A small image embedding model, trained from scratch.
Model: 2.33M parameters, 40-pixel images, norm layernorm_no_bias, activation gelu, patch size [2, 2], depths [3, 6, 3], widths [48, 96, 192].
Training: muon at rate 0.028, 7300 steps, batches of 256.
Data: trained on photos of plants, animals and fungi (iNaturalist), 77898 training examples, 24.0 epochs.
Rows from block 9 of a small image embedding model, named by matrix and row number. Rows with one number belong to one neuron. Each number is 200 + 20 x the weight over its row's rms, rounded and kept within 0 to 999. All counts start at 0. After the name is the row's rms in percent of the matrix's.
After each neuron's rows are labels from the 100 images, of 14848, where the neuron reaches its highest value: "strongest on" is what is common among them. Only what is clearly more common there than usual is listed. The data: photos of plants, animals and fungi (iNaturalist). In brackets: how many of the 100.
# fc1: MLP up (model.blocks.9.mlp.fc1.weight, 768x192), inputs 0-191
# fc2: MLP down (model.blocks.9.mlp.fc2.weight, 192x768, transposed), outputs 0-191

fc1.239,162,188,213,173,209,160,209,185,209,182,229,180,188,192,178,220,183,200,173,191,165,221,196,190,190,230,192,217,225,223,215,194,199,229,177,219,186,207,218,175,218,195,205,179,244,214,207,197,186,160,222,226,199,230,202,173,171,217,169,224,199,209,194,178,185,203,193,189,198,195,184,209,181,210,214,182,206,192,207,203,208,260,200,187,191,193,165,207,181,183,195,207,204,184,217,210,207,198,206,215,172,184,203,215,209,177,202,187,219,194,198,198,182,170,218,209,229,194,203,193,202,219,183,184,202,182,179,240,205,229,177,220,199,190,209,215,207,199,196,202,220,222,198,189,171,178,234,198,150,199,248,218,237,215,201,221,219,200,265,201,229,203,210,194,212,208,202,214,205,206,254,162,186,225,207,239,187,210,168,174,150,189,187,190,170,209,183,165,166,190,210,185,193
fc2.239,161,242,189,192,203,211,188,208,203,188,196,196,184,212,163,211,198,217,204,202,202,176,203,210,182,224,229,223,205,224,241,205,217,218,177,190,203,208,185,167,224,229,190,197,186,212,218,193,186,167,171,199,195,207,211,189,182,207,169,206,206,214,207,217,144,185,182,219,184,162,212,180,181,145,224,183,218,192,206,202,228,203,183,161,163,166,199,161,223,193,171,219,176,220,214,198,186,210,196,218,187,168,192,194,192,200,193,181,200,173,212,211,186,220,181,228,197,225,183,203,217,192,189,218,194,226,182,211,183,239,192,237,186,183,203,200,216,185,194,204,220,194,205,197,177,172,209,172,149,240,236,253,193,228,210,202,238,222,208,205,211,194,232,207,219,179,212,190,207,207,191,181,156,220,210,184,191,189,201,182,223,221,167,229,207,220,193,227,209,215,209,210,217
strongest on: order Lepidoptera (36)

fc1.404,037,175,197,203,182,183,171,193,222,198,220,245,205,189,179,199,210,184,200,173,202,222,242,205,190,201,184,212,238,214,214,212,202,210,209,180,203,205,203,149,204,198,226,179,175,182,158,191,198,223,220,176,185,196,214,189,196,246,197,232,200,202,160,225,170,196,174,167,217,182,223,205,199,187,233,211,180,205,196,178,186,247,235,194,182,205,216,209,180,187,206,205,224,218,192,172,203,197,204,197,176,156,201,199,215,209,195,208,199,173,195,188,232,188,177,150,202,159,237,201,224,224,175,216,212,196,208,217,193,213,190,191,201,192,216,203,197,190,193,203,206,222,210,226,209,239,156,188,202,189,209,203,171,194,186,197,217,196,196,225,208,213,202,209,175,197,189,215,203,177,192,254,201,203,173,182,180,240,230,203,209,222,212,179,232,194,250,169,191,187,207,215,232
fc2.404,031,194,217,197,235,192,208,202,203,181,220,162,180,176,213,174,199,178,172,203,181,205,206,178,203,176,242,212,203,209,183,180,186,175,173,220,200,192,201,148,180,261,198,185,205,201,193,188,198,187,165,188,193,182,186,233,187,209,202,231,210,195,194,218,183,191,197,202,209,233,195,210,228,187,196,174,157,198,187,189,197,191,189,206,214,182,178,203,233,221,215,200,151,189,227,179,198,184,173,197,187,245,243,187,177,210,210,174,236,190,223,193,188,205,187,184,174,195,197,183,214,209,243,212,213,215,200,227,177,230,202,197,192,197,198,189,247,189,196,184,255,185,235,216,200,215,236,170,208,207,193,202,195,225,179,212,201,234,186,192,172,202,185,225,225,187,227,191,205,210,238,202,224,207,216,206,239,194,218,207,168,206,193,211,170,176,187,196,204,215,220,185,213
strongest on: phylum Tracheophyta (25); kingdom Plantae (25)

fc1.624,147,160,193,201,214,212,256,179,209,191,205,215,184,201,192,204,225,175,194,211,155,215,210,187,186,192,200,195,181,222,189,203,201,216,209,179,198,173,194,209,201,202,180,219,178,214,197,180,213,209,218,214,195,244,206,195,207,207,198,193,249,192,177,218,199,227,218,175,179,173,202,200,199,222,199,189,197,194,193,229,207,212,219,188,182,179,211,162,179,211,210,185,168,209,210,209,236,198,187,221,205,206,193,228,237,185,194,228,184,209,158,232,163,216,164,235,226,174,202,187,202,209,198,236,137,219,208,202,229,188,204,241,219,193,214,183,172,171,188,178,226,195,223,199,217,171,210,194,184,208,188,188,252,222,192,209,215,192,166,156,218,215,161,176,211,199,223,218,205,181,198,185,165,184,207,200,219,179,182,168,199,193,188,224,187,172,208,216,189,212,220,211,200
fc2.624,156,239,209,157,188,191,203,178,195,177,233,229,202,205,194,199,218,191,215,205,215,202,189,205,199,200,214,228,209,218,212,215,207,185,206,195,215,190,204,206,226,201,184,184,171,214,206,192,237,190,195,215,237,191,203,202,227,202,183,214,178,200,215,214,197,225,190,186,198,179,222,201,199,207,194,179,206,197,182,189,169,186,182,180,178,220,185,194,194,200,251,223,196,152,186,241,243,213,156,192,203,224,184,180,236,231,221,194,180,210,244,254,185,228,184,191,193,187,192,200,226,208,175,222,175,234,217,201,209,204,202,190,226,169,219,171,163,192,180,182,224,233,199,206,193,171,197,168,183,231,201,213,182,208,232,191,221,183,202,195,172,194,202,189,164,202,210,192,217,212,217,228,173,182,199,178,215,181,227,176,206,178,193,189,191,154,191,164,195,155,201,200,221
strongest on: class Insecta (64); phylum Arthropoda (64); order Lepidoptera (38)

fc1.480,129,189,192,194,232,180,234,229,173,214,185,165,209,209,185,226,217,195,242,180,218,222,171,232,178,188,225,207,194,204,196,211,187,210,194,202,211,218,244,227,207,230,229,214,210,176,212,228,225,190,181,213,186,200,166,168,188,212,188,226,216,185,217,188,221,206,222,176,188,214,189,194,169,194,218,165,176,198,201,186,191,213,196,220,190,183,183,179,172,181,200,174,165,173,202,168,172,218,167,172,194,225,229,178,180,162,224,224,179,202,208,212,199,201,168,182,206,193,187,189,175,215,228,221,216,189,208,181,192,201,203,230,215,198,211,192,186,207,190,211,173,172,199,203,239,209,238,183,218,195,259,178,228,193,208,205,191,227,180,193,188,212,252,217,209,192,185,182,202,183,192,149,180,192,199,191,182,182,202,188,206,225,220,207,206,185,182,203,224,196,241,193,198
fc2.480,108,188,209,234,234,192,173,222,249,188,185,165,213,215,211,201,208,182,206,206,177,163,189,190,198,218,233,174,172,184,173,189,178,190,189,195,169,239,186,242,214,208,222,207,197,187,245,219,204,233,211,205,228,185,161,206,175,174,190,218,180,196,207,211,206,200,217,172,175,195,176,200,241,207,194,213,204,189,203,174,212,197,223,203,145,193,183,235,215,176,192,222,218,205,198,219,201,169,218,215,190,225,250,185,224,219,208,195,219,208,197,182,196,221,207,185,171,173,210,199,213,189,196,199,161,207,197,252,220,203,229,185,199,209,194,198,214,201,165,208,208,212,212,191,189,191,231,229,208,215,184,197,195,200,187,214,211,179,174,163,225,215,202,210,203,218,216,189,190,207,153,208,200,188,157,198,186,219,204,193,188,215,198,175,204,187,146,171,190,209,206,215,189
strongest on: phylum Arthropoda (71); class Insecta (68); order Lepidoptera (41)

fc1.319,158,180,199,247,214,182,192,211,206,202,186,162,183,201,193,209,220,204,183,200,219,194,214,192,233,205,227,148,193,183,205,215,190,166,205,180,193,183,182,168,212,203,200,231,187,169,174,213,200,247,228,221,224,217,186,225,199,189,210,225,178,213,202,170,181,190,179,205,192,189,195,230,227,182,211,199,199,242,189,215,216,227,229,201,196,208,219,245,208,214,193,201,210,253,191,218,232,212,241,161,173,177,213,176,201,197,235,193,243,204,230,185,208,183,175,201,191,209,207,226,189,166,200,206,170,223,212,210,206,188,212,203,206,209,178,232,215,175,169,178,191,203,183,221,193,183,173,209,202,205,208,191,208,182,198,204,160,227,198,228,161,177,179,164,219,186,191,178,218,187,204,186,178,189,211,185,149,186,198,235,199,216,199,185,196,194,194,186,199,175,210,195,208
fc2.319,155,170,215,208,204,203,203,190,234,192,183,194,170,183,205,231,209,175,207,200,197,228,189,203,217,190,189,209,200,213,190,213,197,214,193,177,212,209,199,194,199,222,212,211,198,193,188,173,193,171,208,198,193,215,204,203,216,146,160,156,168,190,188,199,273,194,179,193,184,215,252,208,205,170,212,245,202,210,180,191,195,195,193,167,206,211,207,184,197,233,197,209,185,219,188,218,187,194,209,170,182,203,223,200,196,186,186,214,205,208,190,230,216,194,185,189,186,190,184,173,201,212,200,189,185,233,223,216,194,205,215,247,228,195,144,191,214,176,231,210,197,210,184,207,201,198,197,212,182,193,206,205,200,185,187,155,189,196,190,231,155,225,253,209,168,176,195,199,210,202,209,237,233,207,193,252,244,204,181,206,185,164,219,192,195,190,209,191,225,212,215,215,167
strongest on: phylum Arthropoda (61)

fc1.489,167,200,201,209,191,196,165,208,199,183,166,236,186,198,196,194,197,226,187,176,204,186,199,216,189,197,197,212,224,217,208,215,212,219,233,188,179,170,219,212,186,235,202,181,194,191,182,156,199,222,239,182,174,175,189,214,209,198,184,189,139,211,215,193,228,179,214,214,241,194,200,198,173,227,208,196,175,209,217,219,182,181,209,179,215,227,176,178,204,220,204,243,221,183,209,197,215,196,200,221,173,208,176,217,230,207,180,198,219,218,173,201,191,190,190,230,182,222,168,180,226,204,191,208,231,199,220,178,150,199,192,225,236,198,218,245,194,167,184,174,191,216,181,198,188,171,210,176,210,222,201,235,190,181,205,183,218,208,225,225,168,200,185,203,174,216,220,166,200,190,194,202,192,178,216,222,234,213,225,187,179,249,205,182,185,192,203,232,185,178,179,221,188
fc2.489,179,201,216,186,196,200,192,221,178,200,258,160,193,199,236,223,208,163,206,171,197,158,202,202,194,208,182,159,212,219,222,196,241,217,192,190,170,210,197,190,165,139,221,189,188,188,176,168,198,182,203,217,223,219,208,215,175,174,202,190,202,221,179,223,263,202,205,197,197,216,220,169,196,182,201,189,194,208,186,209,234,190,210,209,215,203,167,191,177,204,210,210,185,216,216,208,238,181,202,207,224,181,199,209,176,212,171,184,213,218,186,187,191,186,169,185,218,189,238,168,200,161,190,196,219,198,217,229,219,171,201,201,197,223,185,171,221,207,200,225,200,134,223,207,215,206,189,200,198,204,218,206,223,207,193,172,185,169,211,212,197,195,214,214,193,209,216,187,181,201,184,219,196,206,192,231,184,236,198,220,219,177,211,232,220,211,198,204,230,177,192,222,190
strongest on: phylum Arthropoda (67); class Insecta (65)

fc1.379,130,213,189,215,216,189,207,170,233,184,210,220,208,215,181,213,211,226,183,210,238,194,207,218,179,190,199,225,197,187,234,206,217,230,201,199,190,233,221,194,205,156,194,206,180,200,170,201,190,192,205,183,202,178,196,182,191,210,191,215,213,236,211,207,190,176,147,225,187,178,185,209,183,254,181,208,231,220,200,196,213,213,201,204,201,222,210,214,169,193,189,200,224,213,187,164,206,161,179,177,190,219,216,188,193,239,229,195,194,159,224,204,182,197,202,190,200,226,206,216,202,236,212,236,192,181,224,209,182,195,187,179,158,221,216,183,182,180,149,199,209,202,197,181,217,205,223,194,184,186,200,192,186,196,180,185,213,189,224,218,226,184,177,174,212,227,218,144,176,232,179,212,169,197,219,211,183,213,247,191,199,181,163,218,216,195,165,193,197,236,180,218,201
fc2.379,135,195,171,201,171,186,210,151,213,201,179,196,220,214,211,182,217,202,229,195,198,198,155,197,212,193,203,160,174,215,229,211,228,237,226,203,168,219,204,216,194,211,205,233,210,220,194,196,247,209,220,214,218,174,190,183,205,194,195,187,219,210,190,204,188,205,206,167,248,176,178,237,206,208,199,189,196,196,205,196,170,195,195,221,194,207,206,206,208,180,209,176,190,204,188,200,225,208,198,192,198,229,210,209,188,187,206,231,176,232,223,225,195,205,185,172,192,175,214,161,179,192,159,202,204,192,243,186,177,209,196,218,193,210,232,206,168,151,209,192,195,222,179,180,198,171,169,215,176,234,233,196,164,232,248,212,205,214,181,183,197,224,159,197,201,190,195,220,213,210,171,221,177,185,249,195,210,211,180,194,193,189,186,198,214,195,173,229,197,180,224,223,193
strongest on: class Insecta (86); phylum Arthropoda (86); order Lepidoptera (39)

fc1.618,016,213,223,216,224,203,221,187,170,209,170,159,190,192,224,172,175,202,201,216,168,232,215,188,206,176,199,188,196,193,180,197,173,211,226,189,221,215,198,215,205,173,222,188,206,202,177,203,228,215,205,219,165,217,172,206,187,202,187,192,199,216,235,186,158,204,203,216,213,206,205,171,199,189,214,164,189,214,207,218,183,211,214,214,200,232,165,163,193,175,214,228,221,201,242,194,226,206,216,224,176,206,204,205,213,191,195,201,185,217,237,215,229,216,195,220,186,255,220,221,189,184,208,204,247,189,170,199,178,205,146,203,196,196,213,208,230,206,179,217,188,209,216,225,191,164,211,177,192,230,166,208,137,227,214,206,203,189,206,177,209,215,205,186,204,188,191,185,163,182,209,218,219,223,187,224,175,177,212,225,197,227,204,202,227,173,205,203,211,175,231,202,181
fc2.618,014,183,188,211,206,187,190,221,188,190,204,190,188,195,187,191,190,206,187,201,209,213,187,215,209,222,221,202,208,219,173,185,239,221,220,205,169,212,205,215,206,221,220,176,220,202,184,170,206,206,216,197,217,183,185,201,200,154,180,152,169,185,219,237,222,181,212,190,158,204,220,196,166,180,204,187,199,179,251,239,238,198,193,215,204,164,214,197,195,216,222,220,155,203,191,184,219,216,208,163,214,242,191,235,200,215,223,168,194,174,181,225,200,144,187,210,162,189,205,217,187,242,194,195,226,219,158,212,212,185,211,212,193,196,187,198,177,197,158,190,196,177,188,238,191,230,240,207,214,189,205,194,183,214,183,175,221,194,180,205,231,212,178,193,188,237,207,208,209,195,179,209,192,204,201,230,219,153,214,215,205,190,194,216,217,214,183,198,207,204,219,203,191
strongest on: order Lepidoptera (38)

fc1.47,136,180,201,211,188,245,209,172,222,190,205,206,211,195,195,207,223,189,208,179,225,226,194,213,224,187,216,192,190,204,221,245,190,211,174,202,210,192,195,182,228,185,190,186,187,234,161,202,205,178,197,237,204,202,224,202,191,209,238,226,240,181,185,161,201,179,220,197,213,206,244,169,194,232,199,149,219,196,219,199,194,207,203,206,160,204,173,161,172,214,205,198,203,181,218,198,215,212,197,187,185,209,202,216,246,182,188,196,194,160,197,171,177,154,188,157,183,201,190,211,227,206,221,209,224,209,172,213,228,231,211,206,172,204,176,183,178,182,212,190,220,194,186,215,188,222,190,175,230,228,218,207,200,184,184,180,213,221,209,186,199,210,198,181,215,210,195,157,246,173,209,179,183,166,172,238,210,220,202,204,217,206,178,190,176,228,219,196,198,202,198,194,212
fc2.47,146,206,226,182,232,182,203,189,181,195,240,197,204,213,207,204,198,217,184,234,190,211,212,189,174,211,218,213,191,212,177,193,187,202,224,231,208,166,207,192,215,214,202,165,175,187,183,180,195,202,228,219,198,209,190,201,205,211,177,170,191,191,176,192,195,189,216,220,186,204,234,197,217,209,229,206,172,193,197,225,170,234,181,184,162,238,212,206,196,195,203,188,200,199,162,201,221,164,210,196,199,206,217,183,178,236,194,220,155,205,234,218,201,213,205,189,229,197,196,178,209,195,220,233,222,223,173,172,208,198,150,188,221,203,202,183,203,201,182,166,207,185,219,161,217,213,174,179,196,216,228,188,166,154,208,169,236,219,223,195,189,190,189,184,196,196,179,193,237,255,213,190,185,230,236,197,229,177,177,178,212,170,191,215,209,240,229,198,209,188,183,188,211
strongest on: class Insecta (76); phylum Arthropoda (76); order Lepidoptera (33)

fc1.609,169,225,184,214,184,189,199,167,204,178,193,191,172,265,215,154,191,225,200,182,211,211,235,212,210,205,225,204,207,201,200,179,198,191,231,231,213,185,221,260,224,190,210,193,191,207,192,194,168,216,192,187,190,209,182,211,189,209,185,216,226,203,210,178,213,186,189,179,235,183,199,187,193,185,185,221,236,216,202,180,185,167,213,230,160,194,203,204,184,227,204,211,186,222,167,216,235,187,188,215,196,218,238,184,207,200,203,238,185,220,205,210,180,195,183,216,210,207,214,193,176,159,202,218,167,237,205,217,187,198,173,177,173,205,170,181,191,191,209,197,231,160,219,193,182,181,193,193,182,209,173,213,233,181,187,175,207,183,216,195,178,171,214,211,193,202,168,206,192,216,228,201,215,209,219,237,194,185,217,182,196,214,173,214,241,196,215,201,218,170,151,184,195
fc2.609,169,208,190,231,213,173,213,183,197,201,170,211,210,191,175,200,182,182,189,229,162,207,168,204,198,210,219,219,197,208,190,190,196,184,187,197,234,196,240,179,219,212,190,226,192,178,158,180,199,197,212,226,195,210,170,196,182,230,194,219,190,222,209,208,194,169,234,191,195,194,234,189,197,185,217,227,218,186,170,190,205,177,209,201,193,183,218,193,206,240,181,198,193,178,206,239,192,185,195,172,193,200,183,217,209,224,176,238,187,201,183,158,198,155,199,235,194,185,160,200,209,205,228,182,211,183,219,182,214,166,238,217,194,229,199,195,203,235,205,223,197,175,178,239,171,185,164,202,233,192,221,220,219,165,221,227,197,203,171,217,222,207,213,206,210,200,221,184,203,208,226,240,213,200,217,183,214,198,198,160,153,208,228,224,193,189,208,185,154,206,199,189,209
strongest on: phylum Arthropoda (63); order Lepidoptera (39)

fc1.431,166,178,184,200,191,229,171,204,188,197,208,206,190,206,201,170,209,241,205,204,245,202,194,187,197,197,206,215,237,200,193,224,205,181,170,201,215,201,188,199,161,210,196,171,169,225,207,229,199,222,242,209,179,170,230,189,191,176,172,229,173,243,211,199,195,206,222,211,228,235,138,212,201,194,202,228,207,192,193,207,210,201,187,178,208,197,196,206,182,227,193,206,209,179,211,173,178,246,191,196,177,251,203,201,212,189,215,179,189,220,212,189,195,214,188,247,209,194,201,192,195,205,190,183,171,199,200,180,186,206,202,175,220,238,217,228,206,203,188,205,207,225,197,193,232,193,175,186,236,231,203,194,168,189,210,225,208,227,173,174,170,204,212,187,198,166,214,190,212,189,192,224,138,213,214,208,189,161,172,199,241,214,201,187,187,216,174,181,221,196,197,208,196
fc2.431,163,212,171,181,208,204,188,184,190,258,214,198,175,179,201,202,212,208,212,233,212,158,190,202,213,197,219,208,213,196,174,206,211,178,208,160,221,197,182,165,185,228,203,207,200,185,190,197,195,216,239,159,187,195,165,203,198,194,225,166,186,187,211,190,227,204,198,209,238,217,198,223,183,184,226,219,206,231,210,208,207,198,173,183,170,190,212,174,245,208,217,207,218,207,193,214,191,197,152,240,188,237,185,202,204,175,232,172,178,181,207,192,179,234,206,187,223,216,212,185,176,222,164,204,197,209,242,209,184,195,193,213,210,179,215,223,196,205,175,187,223,220,229,229,201,207,236,193,198,210,242,179,177,175,164,195,225,190,169,179,168,189,181,187,219,182,226,188,216,211,189,186,172,221,195,200,222,202,180,179,218,206,219,214,189,228,184,180,189,208,161,210,205
strongest on: order Charadriiformes (39)

fc1.243,116,190,204,208,184,200,215,180,231,226,195,182,241,223,208,187,181,226,223,200,202,197,216,192,160,175,158,192,191,214,201,205,207,211,186,199,196,180,227,221,223,190,196,181,189,188,194,202,194,221,210,203,197,218,209,188,180,224,224,187,157,183,197,218,176,158,175,196,194,191,152,236,230,228,164,261,219,212,209,192,180,208,213,196,184,207,187,228,217,200,233,199,200,181,191,201,218,238,188,203,199,218,204,168,189,210,220,191,191,171,236,189,188,202,184,202,188,184,189,220,210,193,225,178,188,257,222,173,172,202,210,198,200,216,199,193,175,251,207,173,199,195,226,188,234,230,209,188,203,216,183,175,184,246,176,231,203,217,201,212,206,179,211,201,153,209,188,176,181,199,200,171,226,186,193,198,195,194,219,173,214,187,203,172,191,197,189,226,188,236,169,204,196
fc2.243,104,207,219,214,176,174,197,179,245,211,208,196,229,232,227,193,189,177,198,240,196,185,187,179,194,202,205,221,205,210,232,192,191,227,185,232,181,193,209,185,170,159,217,207,208,206,192,187,190,202,202,244,196,188,195,207,206,202,185,177,196,200,226,194,196,197,167,198,231,202,236,193,236,207,197,183,234,202,194,194,197,186,212,200,187,187,170,220,142,179,226,243,193,238,183,205,238,247,182,220,177,200,207,207,191,183,223,189,228,200,172,194,161,238,192,191,200,150,173,227,201,217,238,212,199,142,189,201,195,223,180,189,184,204,196,198,210,190,205,185,213,167,201,180,199,203,212,172,203,175,178,230,204,213,203,198,210,173,211,224,227,191,168,204,233,213,222,223,175,187,204,226,188,170,187,213,211,209,205,186,198,204,200,197,197,203,189,195,170,210,210,161,199
strongest on: phylum Arthropoda (61); order Lepidoptera (32)

fc1.2,020,221,216,193,202,174,229,209,199,171,203,241,179,165,200,191,205,200,192,230,189,212,198,211,196,182,199,228,205,168,193,188,202,178,211,168,172,211,228,218,221,201,186,204,175,187,192,208,172,214,204,220,244,203,217,200,216,198,204,193,186,211,185,222,183,229,198,182,158,216,218,182,224,218,219,178,216,213,140,246,197,226,178,187,201,203,216,213,204,222,196,217,166,190,207,216,256,195,195,210,181,191,174,212,185,208,208,213,229,185,177,197,160,193,205,173,186,209,198,224,205,187,191,235,226,196,201,183,197,215,183,207,214,224,200,165,160,199,205,171,224,187,224,174,178,218,187,182,246,234,193,203,214,199,211,194,199,196,144,202,179,210,201,207,202,249,186,185,210,231,206,180,203,247,188,206,187,183,219,200,192,196,201,180,191,180,194,185,187,188,252,206,209
fc2.2,016,224,192,204,167,141,228,189,189,212,203,230,176,176,160,201,189,208,212,199,196,241,197,224,225,211,214,210,211,185,191,192,224,197,215,187,171,196,223,230,217,181,203,197,208,160,220,200,181,245,187,199,197,182,218,221,195,221,201,180,204,201,190,220,213,193,163,168,195,201,217,188,191,245,217,200,223,197,177,238,201,204,166,197,155,174,189,230,233,258,180,206,199,199,181,221,227,195,179,201,215,203,202,188,201,202,190,210,200,205,186,196,168,175,184,182,212,182,235,178,213,173,201,240,217,197,231,193,177,206,195,192,183,245,202,217,187,212,183,185,174,171,216,228,195,202,179,199,217,220,184,213,188,189,209,204,169,204,163,192,224,225,230,191,203,202,198,209,247,205,202,214,205,194,228,193,176,169,198,197,175,206,197,174,227,163,182,195,192,177,212,210,201
strongest on: phylum Tracheophyta (46); kingdom Plantae (46); class Magnoliopsida (43)

fc1.611,017,192,198,190,217,203,198,204,176,187,167,202,217,211,222,193,209,185,192,199,200,222,193,214,190,221,192,175,200,222,188,231,191,212,178,201,220,194,230,186,248,209,146,202,205,211,168,200,210,199,203,193,212,224,179,245,183,215,205,190,202,206,218,198,188,188,213,245,188,213,195,162,188,178,194,183,205,233,249,187,164,203,205,201,196,200,186,221,189,183,194,219,174,205,205,197,178,227,177,221,213,165,172,181,194,162,217,193,246,158,186,180,196,238,201,191,223,200,191,183,232,186,176,189,199,216,206,185,204,207,244,185,222,162,214,212,172,183,180,201,234,162,204,183,247,236,214,202,215,196,182,173,198,202,190,175,201,180,184,171,218,202,239,190,212,192,252,193,183,194,206,201,246,191,193,175,210,199,211,191,208,211,194,237,224,216,223,194,203,208,205,190,224
fc2.611,012,212,249,190,197,191,195,215,220,192,217,203,185,216,207,209,216,164,190,183,197,174,196,186,205,235,200,186,188,190,193,230,176,171,221,186,216,192,199,200,219,202,170,193,183,205,175,182,194,195,217,212,206,177,208,240,184,221,222,179,190,216,220,196,233,180,203,238,169,220,182,170,194,152,188,227,186,195,213,164,191,206,181,216,191,184,176,214,193,165,222,197,190,240,203,196,196,253,200,181,228,227,190,192,198,176,205,162,244,175,236,189,186,225,183,179,186,210,209,203,214,187,207,176,188,210,234,208,180,200,246,151,196,205,238,239,229,170,192,196,219,175,202,210,227,206,215,228,212,191,198,190,184,198,186,196,185,198,175,209,188,188,241,202,201,179,204,198,165,208,172,182,229,180,192,190,212,205,231,182,194,219,207,234,235,203,215,205,175,216,196,197,205
strongest on: order Charadriiformes (31)

fc1.508,162,177,193,186,197,189,225,178,206,203,175,204,249,208,213,201,171,213,219,244,213,191,193,210,186,220,208,171,214,202,224,172,203,212,196,175,217,225,217,199,217,178,183,228,233,238,213,172,198,201,183,197,229,221,202,230,228,208,233,213,191,166,200,205,192,198,213,231,210,206,211,192,170,181,176,202,203,177,202,199,208,167,214,165,215,196,180,203,216,208,154,221,211,197,168,205,175,233,177,192,186,197,235,186,203,233,219,175,177,193,200,217,232,208,192,158,234,175,185,203,213,203,176,202,173,202,185,145,229,220,182,197,208,164,201,196,194,217,168,213,210,212,175,192,159,207,197,202,211,196,184,210,174,175,213,241,192,225,185,199,198,210,188,210,194,226,170,184,208,187,208,223,199,177,192,176,201,219,174,200,217,233,208,200,197,151,189,200,220,184,246,186,211
fc2.508,180,209,185,214,205,249,195,197,233,206,195,234,258,173,192,236,155,223,180,202,206,214,203,236,220,177,190,204,180,196,197,212,161,203,187,224,195,187,179,217,198,183,203,227,164,170,154,208,220,207,228,218,206,200,183,226,208,182,209,209,191,182,169,220,169,180,185,188,197,195,211,205,205,194,159,194,239,176,186,189,209,176,204,210,176,179,230,212,178,192,198,204,230,210,190,183,212,143,189,180,225,228,192,197,177,208,214,223,218,214,208,218,228,198,163,223,167,191,190,214,187,203,192,192,177,182,232,193,234,218,242,205,218,219,228,176,211,193,192,217,207,201,202,212,192,164,206,218,223,199,188,206,188,191,187,226,224,193,201,229,179,183,210,215,212,183,199,172,188,187,216,187,184,181,206,208,214,172,198,213,219,204,192,193,213,170,240,157,202,200,185,191,184
strongest on: class Insecta (72); phylum Arthropoda (72); order Coleoptera (33); family: Coccinellidae (32)

fc1.558,030,174,202,230,184,188,197,201,219,174,210,184,195,217,194,208,201,187,211,189,182,223,181,212,192,190,221,193,194,203,180,225,192,178,192,217,221,217,169,204,163,203,184,199,234,199,227,181,185,210,199,201,182,229,244,215,198,205,186,209,203,215,207,213,216,218,198,220,177,233,185,221,202,214,160,172,183,198,180,162,188,183,193,201,224,206,201,210,189,220,229,206,215,198,148,228,230,224,192,171,199,169,195,221,192,202,187,184,246,215,218,212,193,184,216,173,190,221,199,182,199,213,206,196,203,246,202,192,147,196,187,197,195,176,217,214,185,169,206,178,187,225,202,172,175,212,154,182,183,213,170,190,188,184,171,204,220,211,220,191,185,196,175,183,221,204,215,200,189,195,222,228,201,209,197,211,200,202,226,202,218,211,208,208,252,184,219,170,265,266,178,207,211
fc2.558,023,192,224,262,201,201,225,182,232,186,228,196,173,216,227,207,198,191,201,190,170,215,180,203,196,226,189,182,158,188,200,186,219,188,220,187,201,181,187,212,163,205,226,197,243,198,195,189,196,181,197,207,186,205,226,195,196,167,216,203,182,221,200,213,201,243,214,202,172,218,216,240,195,215,186,231,203,185,156,156,191,218,196,204,207,210,218,215,190,241,222,224,195,181,168,200,242,199,202,178,223,216,203,194,188,184,176,191,181,178,172,229,222,197,194,178,145,217,186,185,238,235,219,201,231,237,191,215,184,200,196,210,181,194,207,203,184,175,199,178,183,203,208,214,211,206,188,180,215,217,170,160,174,218,196,195,168,210,162,218,209,205,220,189,190,191,205,173,193,219,191,203,176,178,187,167,207,204,222,191,195,201,218,227,214,215,232,183,232,208,189,169,203
strongest on: phylum Arthropoda (81); class Insecta (80); order Coleoptera (39); family: Coccinellidae (31)

fc1.340,054,203,180,210,182,163,161,205,199,196,223,223,189,216,203,241,198,202,179,188,193,211,186,219,199,214,201,213,206,219,196,211,208,230,168,178,257,224,200,196,179,204,187,194,211,203,203,225,216,172,187,177,194,177,198,203,183,190,233,201,184,174,178,189,220,216,178,188,228,158,201,197,170,199,204,218,238,217,166,178,196,166,202,190,246,190,186,202,234,196,197,204,187,209,167,199,201,187,195,226,181,150,216,208,188,205,182,230,190,208,211,225,202,179,181,202,190,207,246,216,211,190,239,204,223,248,197,225,229,200,199,198,188,228,236,163,211,186,204,186,203,224,197,161,187,215,187,170,186,171,199,203,211,181,221,206,182,206,218,207,181,200,239,212,184,197,149,223,210,230,232,220,170,207,198,179,204,168,223,185,213,191,221,203,178,209,183,188,198,177,219,205,211
fc2.340,043,190,192,191,203,186,238,202,176,232,195,207,196,168,192,259,194,187,197,200,178,194,194,206,201,216,210,249,207,230,198,189,190,205,190,169,217,208,175,207,197,180,190,182,194,235,170,183,216,203,180,188,206,223,271,200,177,226,189,213,202,173,228,192,205,202,192,183,243,176,203,195,175,217,226,212,204,228,172,161,204,200,209,184,211,183,194,184,233,211,186,196,230,204,159,184,173,168,213,218,188,185,219,206,174,197,205,209,209,212,202,204,203,190,180,193,207,171,200,243,174,177,217,195,169,181,186,194,215,202,201,192,192,217,235,194,207,188,203,203,204,183,207,181,165,193,203,193,204,224,234,207,227,156,247,214,180,260,210,185,201,186,199,204,201,214,191,216,224,180,238,243,170,176,185,215,184,185,217,189,208,216,185,188,197,208,227,195,183,196,200,221,193
strongest on: phylum Arthropoda (81); class Insecta (80); order Lepidoptera (31)